Rows from block 3 of the audio encoder of a small encoder-decoder audio transcriber, named by matrix and row number. Rows with one number within an expert belong to one neuron, the router's apart. Each number is 50 + 10 x the weight over its row's rms, rounded and kept within 0 to 99. All counts start at 0.
Before each expert's rows are labels from the 100 clips, of 14976, where the router gives the expert most weight on average: "loudest" is the band of the loudest frequency at the time of the peak. Only what is clearly more common there than usual is listed. The data: short read English sentences (LibriTTS-R). In brackets: how many of the 100.
# router: slot weights (encoder.blocks.3.mlp.router.weight, 16x256, trained with AdamW), inputs 0-255
# up: expert up (encoder.blocks.3.mlp.up, 16x64x256), inputs 0-255
# down: expert down (encoder.blocks.3.mlp.down, 16x256x64, transposed), outputs 0-255

# expert 2
loudest: 250 to 500 Hz (39)
router.2:49 35 44 41 55 45 39 44 55 48 59 53 68 40 48 60 51 60 44 51 51 64 58 53 50 51 42 57 50 61 67 59 61 53 45 42 36 47 42 42 66 37 45 61 42 50 53 45 66 53 34 53 57 59 52 54 55 58 53 52 33 48 44 60 45 37 41 39 49 62 70 61 43 53 23 71 46 41 57 63 55 34 75 60 40 61 54 43 40 49 63 38 62 61 75 48 57 49 57 53 57 52 53 52 61 52 54 43 61 58 42 51 61 50 33 52 51 37 55 59 44 60 63 64 78 43 46 55 34 42 55 27 37 48 56 44 42 52 59 68 47 52 52 49 60 65 52 57 53 48 41 55 60 46 48 51 50 58 35 62 44 44 59 57 55 41 33 55 60 56 54 56 67 43 56 49 53 64 50 41 58 60 69 59 57 49 37 55 61 49 28 71 42 44 33 31 67 49 68 53 57 57 61 66 40 39 34 57 63 47 64 39 51 56 63 50 39 71 55 61 43 46 51 38 57 55 57 41 61 53 61 48 61 43 32 72 43 53 45 56 59 58 32 55 42 40 43 50 60 64 54 59 47 65 60 59
up.0:35 54 50 50 48 55 53 57 49 50 64 41 63 49 51 46 51 37 26 38 52 66 46 63 57 54 48 42 47 41 37 51 34 56 67 38 47 41 57 50 40 59 53 36 43 51 42 45 50 50 59 53 39 46 61 44 57 42 44 51 39 34 54 37 60 42 41 51 61 35 46 52 43 55 37 61 55 44 41 36 53 59 43 43 54 52 47 50 29 44 36 50 31 51 45 60 51 52 44 57 34 62 43 36 46 39 51 57 60 66 58 41 58 34 48 34 57 47 33 59 65 56 54 36 47 48 39 49 59 74 54 62 50 43 41 40 35 48 56 31 39 58 40 55 50 48 46 34 50 41 46 61 54 50 44 54 47 39 48 40 56 51 42 40 46 53 43 41 43 42 41 41 33 48 54 46 14 52 43 41 38 54 44 37 49 40 53 50 31 72 58 61 59 26 83 52 52 43 37 35 40 40 56 38 69 58 51 44 43 47 34 57 43 63 45 54 64 46 51 27 54 82 40 52 60 46 43 69 42 60 45 57 35 39 50 29 50 51 57 61 39 53 47 55 54 61 40 47 47 63 50 41 41 44 47 40
down.0:54 57 45 61 53 48 52 54 29 57 53 60 44 59 57 55 45 49 54 50 44 72 54 35 41 44 46 43 58 63 63 60 52 33 40 66 46 40 46 47 64 39 56 36 64 57 37 44 64 38 53 43 53 62 54 67 61 68 48 60 37 57 72 71 43 62 35 44 54 65 67 69 44 49 49 36 36 64 66 51 40 51 48 55 67 58 46 46 72 47 46 47 60 43 53 48 46 52 51 53 64 65 61 71 54 57 53 37 40 65 47 42 54 59 34 38 47 50 26 49 56 77 52 51 51 47 51 62 33 35 52 53 52 43 43 54 52 42 43 60 33 61 60 46 57 50 70 56 51 60 41 57 35 71 51 41 52 47 53 53 54 38 66 47 49 48 50 46 50 34 50 58 45 55 55 39 33 55 66 60 50 50 58 42 59 47 46 59 52 40 35 62 55 55 56 59 43 41 36 50 44 55 48 40 48 40 54 36 55 60 37 47 62 40 61 68 40 38 56 32 28 51 27 61 57 47 51 54 50 52 37 35 43 46 62 52 40 36 40 29 39 55 47 37 43 65 55 41 59 57 52 33 52 54 47 52
up.1:44 54 53 65 39 48 69 47 35 52 55 41 41 53 43 34 41 70 48 49 43 46 28 59 36 46 46 59 50 56 27 38 31 36 52 52 48 43 62 46 50 27 64 44 51 22 41 47 54 62 51 36 42 47 54 61 44 55 58 51 52 38 46 45 34 52 48 50 34 65 56 43 55 41 49 60 69 43 45 43 36 53 40 44 51 39 43 44 51 71 31 58 46 52 70 47 38 60 57 52 50 59 52 43 40 45 59 60 62 65 44 43 57 45 31 50 47 56 39 36 54 35 56 52 44 49 55 51 53 36 41 51 58 60 28 44 53 53 59 50 40 52 66 59 48 59 64 33 42 46 37 60 39 47 56 40 47 56 61 34 47 53 63 58 49 39 72 54 42 50 31 67 66 50 41 47 63 68 52 38 50 49 65 45 43 61 43 52 37 56 53 58 30 60 73 51 63 43 34 55 45 63 67 51 77 57 45 31 53 52 53 52 44 57 49 36 53 64 46 43 62 51 42 53 45 46 60 50 47 61 56 61 40 52 42 52 64 45 42 58 69 50 43 52 46 62 52 37 48 53 50 54 50 68 52 28
down.1:43 49 43 35 54 62 57 29 67 64 46 57 68 59 45 72 44 37 32 44 50 55 41 59 51 46 39 34 36 57 57 56 59 59 60 47 37 48 50 40 60 42 51 60 60 57 69 39 58 57 48 37 61 46 31 54 47 54 42 61 67 36 53 52 39 45 37 44 49 53 54 56 60 56 56 44 36 63 51 48 66 53 50 49 60 69 46 52 47 37 64 36 62 38 51 57 46 37 41 44 43 41 38 56 45 45 50 44 55 42 56 55 52 47 33 57 52 52 55 58 52 56 47 60 57 58 58 66 40 43 63 54 25 58 53 51 59 52 51 35 56 54 43 53 43 55 44 65 66 53 65 27 56 58 34 51 57 35 41 55 54 70 43 50 48 55 42 50 49 47 68 23 59 52 54 65 60 28 63 68 45 55 31 64 45 38 64 44 40 47 60 38 59 36 51 58 48 52 60 41 59 37 47 52 45 43 29 53 46 52 59 54 46 28 59 36 38 34 56 53 36 49 48 36 50 57 57 66 48 41 30 43 72 48 44 61 47 47 60 57 46 39 52 35 49 69 66 56 51 50 27 49 48 52 57 56

# expert 1
loudest: 250 to 500 Hz (48)
router.1:43 44 37 55 48 57 52 51 53 43 67 44 39 49 47 54 72 48 62 39 55 54 53 55 55 56 47 48 47 41 44 67 40 45 62 60 56 61 49 54 51 64 60 57 46 50 50 66 55 40 45 58 48 64 58 44 52 46 76 63 62 62 49 51 53 31 48 60 41 52 38 50 55 55 58 48 62 56 49 42 46 45 60 55 57 50 56 55 58 44 62 54 53 60 64 45 41 48 55 33 48 58 60 55 57 52 46 44 64 57 41 43 58 59 65 61 30 44 65 47 35 39 40 55 40 49 49 47 68 67 53 66 49 43 62 54 56 36 39 45 60 47 53 64 69 48 49 34 42 53 46 33 40 50 39 23 60 47 45 44 84 53 66 54 54 66 64 45 38 56 67 46 51 42 53 62 50 56 51 55 57 68 32 55 46 57 54 52 58 61 65 30 44 47 59 55 61 60 59 47 62 48 34 40 42 48 57 42 53 58 39 47 50 52 57 40 70 59 57 65 66 35 46 47 48 46 59 42 59 50 60 43 56 55 51 57 64 60 41 60 35 79 64 59 42 79 56 65 70 43 57 44 71 67 46 44
up.0:64 44 61 66 51 41 47 57 53 40 56 64 55 54 52 61 62 53 53 49 39 51 62 42 52 47 35 47 28 42 49 60 45 50 44 67 46 29 68 39 39 60 66 39 50 56 33 67 55 52 38 52 69 30 60 42 39 51 59 46 63 36 39 48 64 56 57 56 54 40 56 46 45 43 68 54 55 50 55 51 41 54 40 54 65 38 45 34 54 54 57 63 51 44 61 68 54 57 39 45 40 58 61 44 59 47 47 54 57 56 41 42 47 44 65 39 54 51 43 54 55 42 43 45 52 25 55 46 51 44 54 61 45 50 51 43 59 50 54 51 65 41 33 38 53 27 49 51 43 76 57 53 37 54 59 43 33 51 60 62 62 49 58 39 35 32 37 35 39 60 57 51 45 55 49 56 51 60 53 62 39 44 55 51 74 60 59 44 53 59 40 46 45 47 77 38 70 71 33 53 43 47 71 65 46 39 65 41 44 37 28 49 62 27 59 56 54 54 46 65 58 32 41 48 59 49 34 61 55 53 39 36 35 52 44 52 50 44 37 52 43 42 51 43 31 42 59 47 59 45 48 51 48 48 48 63
down.0:65 56 56 50 50 47 21 56 57 23 43 44 35 63 39 56 45 60 49 58 65 35 61 53 37 52 58 59 58 56 38 62 56 71 45 53 49 56 30 48 41 69 43 53 57 60 60 41 55 50 47 28 47 38 56 48 45 68 59 51 47 54 43 50 40 42 54 44 51 68 42 59 54 29 45 60 42 50 46 52 51 33 62 49 65 63 46 44 54 54 27 54 48 58 54 47 37 31 69 44 38 43 58 57 43 49 53 51 48 52 37 51 59 37 45 71 33 46 53 37 46 49 55 54 57 55 61 44 49 57 31 50 65 39 34 54 32 40 47 44 46 67 46 52 48 51 53 44 53 57 40 40 55 69 63 81 37 49 38 65 24 39 49 58 63 42 43 41 54 54 54 30 60 52 59 45 61 47 41 50 57 46 47 45 35 46 37 44 50 35 61 46 44 52 42 40 42 24 62 48 51 44 46 52 36 42 49 47 40 58 60 61 44 43 46 48 25 37 46 34 45 55 65 47 41 35 56 53 43 55 59 48 42 51 51 38 44 38 55 42 52 57 61 53 37 36 53 51 44 38 47 33 60 49 55 48
up.2:57 60 62 65 39 45 36 48 53 44 61 36 61 51 36 55 55 42 51 49 49 53 41 61 71 44 71 36 35 49 48 46 61 41 62 62 38 47 55 59 40 50 51 55 48 63 60 47 54 53 48 42 37 60 52 60 76 39 62 50 52 59 51 60 47 60 45 61 36 49 46 44 53 49 45 44 61 68 55 41 46 37 45 42 53 53 43 43 55 51 40 60 36 69 55 54 69 60 43 32 52 45 64 53 44 62 40 68 62 49 49 37 34 50 44 46 47 55 63 51 29 51 59 36 50 53 47 53 38 74 53 33 44 32 59 45 50 44 43 56 42 53 62 34 64 61 47 39 69 52 43 27 55 62 60 63 45 57 44 34 72 58 59 47 57 53 55 43 56 63 59 45 55 40 47 62 43 48 52 43 51 62 70 50 69 69 34 54 52 58 64 36 80 49 56 53 52 50 60 47 52 43 39 48 43 43 42 48 52 55 41 29 39 49 50 39 56 48 37 28 47 58 34 70 48 31 50 53 46 54 59 49 46 67 51 54 51 61 44 43 58 58 35 46 65 64 49 58 68 46 49 40 40 62 47 38
down.2:33 57 60 51 56 44 33 35 49 62 37 54 42 58 61 42 43 49 44 55 44 49 47 45 43 45 55 51 49 64 48 42 49 49 42 57 46 31 46 39 54 40 36 48 40 51 48 55 48 42 51 26 47 61 21 50 42 46 57 62 36 63 58 62 47 58 51 47 46 49 40 56 65 40 57 51 38 52 46 17 61 55 47 42 50 53 55 34 50 52 55 57 44 47 39 51 39 57 40 40 54 57 54 47 31 63 55 44 70 44 38 27 58 65 45 63 57 29 60 66 44 38 55 60 57 44 44 59 43 56 42 51 52 48 47 30 53 64 55 45 37 44 59 53 48 37 37 79 57 47 44 33 44 46 56 42 39 57 53 56 41 40 45 53 45 52 56 54 50 41 49 58 40 43 49 46 36 33 53 43 48 45 54 54 70 48 54 50 61 43 58 61 28 60 52 48 35 62 51 65 46 57 56 60 42 50 78 48 33 49 55 50 51 36 54 45 33 69 59 51 50 53 46 44 53 51 45 56 33 37 50 54 46 36 48 33 42 33 39 13 26 41 29 48 54 46 59 43 51 54 58 52 53 54 45 68

# expert 15
loudest: 500 to 1000 Hz (26)
router.15:60 47 54 66 69 57 45 40 53 42 48 67 44 67 59 69 68 65 66 60 45 34 59 53 68 66 39 56 65 44 59 64 56 63 50 56 38 56 49 47 43 36 44 63 51 41 65 64 56 43 42 44 69 54 44 56 37 54 61 53 57 41 54 48 48 46 56 33 36 60 50 44 59 40 71 46 59 64 58 60 51 62 46 51 47 56 58 52 71 61 55 58 55 59 59 63 41 61 56 45 64 40 62 62 56 52 56 57 46 47 44 46 49 66 66 61 68 44 50 40 57 63 39 51 65 62 59 51 49 40 50 32 50 58 60 60 41 57 43 58 47 51 45 61 54 54 54 63 47 56 50 49 52 43 58 57 60 54 52 47 45 54 39 67 43 30 66 56 60 50 60 55 64 49 54 54 61 32 64 68 68 41 57 58 50 56 69 56 61 56 43 55 49 51 41 45 53 58 51 70 61 65 48 40 36 46 51 54 52 42 56 47 62 43 45 62 29 66 55 52 48 30 65 42 37 52 56 38 62 47 56 38 54 40 69 64 63 68 53 54 49 33 57 43 55 66 49 44 60 35 70 43 52 38 59 66
up.1:57 59 56 38 47 49 47 58 64 65 58 57 58 48 50 49 50 57 65 33 38 65 61 54 55 33 45 49 61 55 58 65 43 38 44 25 49 43 48 45 42 40 49 63 45 37 23 27 46 64 53 50 59 49 45 55 66 38 59 58 60 34 61 55 52 51 41 65 43 41 38 37 50 51 28 63 57 59 66 45 52 47 45 65 65 40 62 48 74 61 44 55 42 44 54 59 45 62 47 47 45 58 40 62 60 55 58 52 55 45 43 41 64 54 49 57 50 48 46 58 61 39 40 50 35 50 46 60 67 49 44 50 42 62 56 37 44 44 49 48 39 41 53 42 52 57 46 54 40 29 44 53 63 61 71 51 53 61 38 50 44 55 41 64 45 51 35 57 57 80 51 50 53 66 46 45 52 44 40 64 60 52 48 45 52 48 62 57 56 37 62 39 39 25 45 42 19 35 58 29 53 38 43 34 53 34 45 49 42 52 45 42 55 55 44 41 59 45 58 31 44 44 58 53 37 51 64 62 47 52 57 75 35 57 54 56 43 47 39 48 59 46 59 44 53 44 61 57 56 48 33 45 70 54 62 50
down.1:34 50 55 44 55 63 48 41 56 47 47 39 44 50 38 63 63 50 55 60 65 54 48 54 57 48 49 31 61 64 50 64 48 48 53 60 32 70 39 53 50 53 43 61 57 61 36 45 46 49 56 51 40 48 57 62 42 71 59 51 58 67 36 54 44 46 53 46 44 41 70 47 35 49 52 39 44 43 54 48 50 44 28 55 58 40 58 58 53 56 59 57 64 40 56 54 49 44 56 53 43 56 58 34 66 50 48 40 25 42 59 47 48 59 52 64 45 50 67 46 40 38 43 60 48 49 43 32 51 49 47 66 42 55 63 45 72 44 45 58 38 51 61 45 52 54 62 41 60 71 44 49 42 53 49 29 66 51 47 67 54 45 47 44 68 54 55 48 50 34 71 52 56 39 50 37 64 55 29 61 45 45 58 35 68 45 50 52 57 51 61 58 88 46 46 63 50 68 57 67 48 66 52 42 37 43 48 59 56 61 61 47 71 42 49 55 50 42 47 72 49 42 65 64 39 52 39 67 41 47 30 40 59 43 35 44 56 53 68 53 68 41 53 47 59 43 45 61 34 46 64 36 46 51 46 47
up.2:49 51 57 50 61 52 45 43 64 61 59 47 57 47 58 57 73 35 52 52 54 48 71 57 56 61 54 50 58 43 62 50 55 45 54 32 53 60 77 52 45 51 69 55 55 42 40 55 34 68 59 53 34 23 45 44 41 38 46 55 41 53 38 54 46 69 49 54 44 59 41 54 54 72 38 31 55 35 72 49 60 57 48 50 52 43 43 53 61 51 45 35 37 53 49 58 56 49 48 49 61 55 53 37 54 47 38 47 51 64 45 53 44 61 71 45 48 40 28 49 49 47 72 33 45 50 44 60 55 51 52 51 36 50 52 59 58 53 58 36 40 46 59 37 66 34 42 60 63 38 35 45 54 27 60 48 55 44 62 40 48 51 44 39 61 52 63 40 41 39 62 40 51 41 45 47 54 63 50 57 41 47 48 51 30 37 51 52 53 75 69 68 26 55 58 48 39 40 40 65 49 55 57 44 52 41 38 55 69 42 42 57 45 48 60 30 38 44 42 40 43 61 36 39 40 59 33 45 37 41 47 32 42 45 46 40 65 53 52 40 49 47 46 36 38 44 61 37 40 48 61 39 52 55 43 61
down.2:63 58 33 74 41 53 49 39 51 33 50 43 59 47 55 55 53 54 41 52 62 40 51 52 46 51 39 47 30 56 43 41 53 59 47 67 55 45 43 42 55 40 48 59 42 37 70 50 40 60 43 53 52 54 56 32 44 39 46 58 52 38 65 55 48 66 45 31 48 51 48 26 57 51 41 46 63 59 44 59 56 28 59 44 48 45 47 45 38 47 55 49 87 60 49 48 69 50 59 53 50 29 43 54 48 50 38 48 48 45 47 52 47 37 50 48 55 69 54 42 41 47 60 41 38 41 54 26 42 45 46 54 57 47 50 45 26 35 52 43 48 58 49 54 49 42 51 54 54 41 59 40 45 50 40 68 39 57 49 47 42 54 39 50 66 41 32 56 74 52 54 46 59 45 43 53 77 32 62 59 51 59 55 50 29 58 45 67 29 47 51 37 58 50 39 59 38 63 48 55 56 54 46 44 35 48 41 40 41 46 60 42 71 55 54 58 63 48 71 49 59 39 56 45 54 43 69 54 60 32 56 38 44 63 41 55 54 60 53 66 40 50 76 69 57 50 55 51 51 56 58 38 44 54 36 64

# expert 0
loudest: 250 to 500 Hz (56)
router.0:65 43 27 47 54 72 60 51 49 57 27 54 55 29 41 44 48 65 51 51 57 44 52 56 64 51 61 59 48 17 55 63 52 60 51 51 49 48 60 53 55 46 37 71 47 30 63 30 58 40 43 58 36 56 52 54 44 49 57 38 54 67 29 65 67 35 50 50 42 41 57 41 59 56 45 57 46 56 45 63 43 58 49 50 45 44 51 45 57 60 56 49 49 47 63 39 43 37 62 32 60 65 42 47 43 43 51 51 52 46 47 56 40 47 76 63 61 44 63 48 36 38 56 60 45 67 41 48 65 43 50 47 46 34 43 49 48 61 50 59 67 38 41 48 34 47 47 48 51 57 56 57 44 63 29 66 58 50 46 40 52 48 51 49 58 39 54 50 51 40 39 52 49 42 40 59 45 59 57 74 55 53 41 51 48 58 63 30 41 54 43 50 49 40 38 48 68 36 59 52 62 34 68 47 45 36 41 60 63 51 60 59 53 47 60 46 50 57 35 69 44 46 46 50 41 54 66 43 57 56 37 53 58 42 54 72 37 52 51 56 70 58 58 41 54 46 54 58 53 60 63 56 32 71 69 40
up.0:32 52 53 53 62 38 52 52 46 51 65 29 73 46 65 45 54 57 50 54 51 51 59 43 61 41 55 65 54 61 52 47 49 36 58 50 33 47 68 56 40 50 59 47 47 40 53 51 66 61 52 60 45 51 58 60 43 59 84 60 50 39 44 66 38 39 53 55 42 61 49 43 54 44 51 38 49 65 58 51 53 52 48 47 68 38 51 40 62 31 51 67 47 59 60 27 64 53 59 49 64 54 35 42 66 43 50 47 50 63 30 41 57 72 47 68 40 54 58 40 47 66 46 36 57 60 43 69 55 55 51 29 48 42 52 55 58 44 42 26 49 55 59 53 57 39 60 40 60 49 54 42 43 60 30 46 53 48 64 51 61 49 64 49 66 47 45 50 42 43 51 45 37 50 51 42 54 59 55 61 60 58 50 53 49 48 40 42 46 45 39 32 50 55 48 57 48 60 44 53 61 34 55 27 51 60 76 52 55 52 58 65 37 42 59 56 44 50 31 56 31 46 40 60 49 40 34 55 24 50 56 32 54 39 42 64 65 38 49 60 66 45 29 48 50 53 44 56 52 55 46 46 62 48 47 64
down.0:71 50 58 50 77 58 54 47 53 40 54 48 59 49 63 46 58 37 58 47 55 49 56 39 49 67 47 43 63 41 55 52 51 49 51 41 59 49 54 48 65 43 35 51 54 40 66 41 52 43 34 75 52 47 63 56 50 58 54 57 54 57 66 21 49 62 67 57 42 46 53 56 51 61 40 50 45 31 46 46 52 54 45 36 37 55 54 56 38 42 55 63 53 42 49 53 53 59 46 59 37 53 69 30 62 48 58 65 39 40 29 46 43 38 33 54 44 24 52 63 52 55 45 35 68 45 56 58 45 45 53 48 57 48 63 52 52 30 53 61 36 37 43 32 46 46 41 46 26 59 52 53 57 41 68 70 49 43 44 48 31 59 42 34 39 54 54 41 53 61 53 50 64 46 54 47 47 44 55 51 48 53 68 60 47 53 61 80 68 26 51 52 58 56 57 38 51 60 64 41 56 51 47 39 44 52 62 75 49 36 52 56 51 56 54 53 42 46 49 28 55 53 71 47 52 68 50 41 46 58 52 53 34 66 52 52 45 38 61 49 59 53 32 59 57 43 51 56 46 49 47 53 48 32 43 59
up.2:37 46 50 48 58 55 63 58 63 49 38 39 58 17 66 41 46 58 51 50 53 63 41 38 33 51 45 41 26 53 52 52 55 45 55 53 49 37 58 58 59 53 39 49 59 64 53 52 51 38 42 46 38 24 44 47 53 37 52 21 43 55 37 53 50 49 51 64 42 51 58 54 56 59 64 53 48 43 50 49 44 43 50 43 42 52 54 48 62 65 42 55 47 56 38 49 53 49 67 60 45 56 57 46 43 49 65 38 38 66 41 43 35 56 51 66 37 57 54 53 43 63 62 50 55 53 45 62 54 50 55 38 55 36 67 55 41 52 42 56 42 47 61 46 40 40 50 63 35 52 62 51 54 39 61 58 56 53 50 51 48 62 30 49 67 56 33 62 67 66 50 59 56 43 55 50 44 40 45 50 44 57 61 65 40 57 56 66 43 30 47 30 48 51 49 64 52 57 44 54 57 47 51 27 62 61 37 49 58 53 48 57 53 67 58 34 70 53 55 39 50 58 37 51 50 44 62 46 48 53 46 49 46 91 58 63 53 49 62 60 29 77 42 53 53 62 53 69 59 65 50 37 61 37 55 46
down.2:58 58 50 61 45 40 56 44 44 36 47 65 45 59 44 42 62 61 41 60 48 43 43 46 67 42 73 43 51 47 62 54 44 45 33 57 36 46 55 50 45 45 42 47 47 49 50 38 61 42 48 55 49 53 31 48 47 42 54 54 73 46 58 40 58 60 79 52 47 43 59 46 53 68 70 52 56 48 45 73 53 60 46 47 55 42 66 44 61 64 56 56 52 27 39 46 53 51 46 56 44 41 29 30 58 67 63 37 37 60 41 48 36 46 57 64 60 50 47 51 51 50 38 35 71 33 44 39 43 43 46 45 60 43 53 45 60 42 60 53 43 39 40 38 39 36 63 38 46 35 72 45 44 46 46 57 48 56 42 68 43 48 36 44 32 51 51 28 46 48 46 31 59 60 45 56 60 42 53 42 57 56 28 57 49 41 50 62 48 61 36 42 41 47 46 48 24 49 60 45 54 49 45 42 33 37 49 50 32 57 54 59 38 48 57 53 42 55 39 44 58 30 62 49 38 52 48 60 44 39 36 65 44 57 35 51 43 31 58 42 59 43 47 50 51 32 55 37 54 54 58 52 52 40 35 73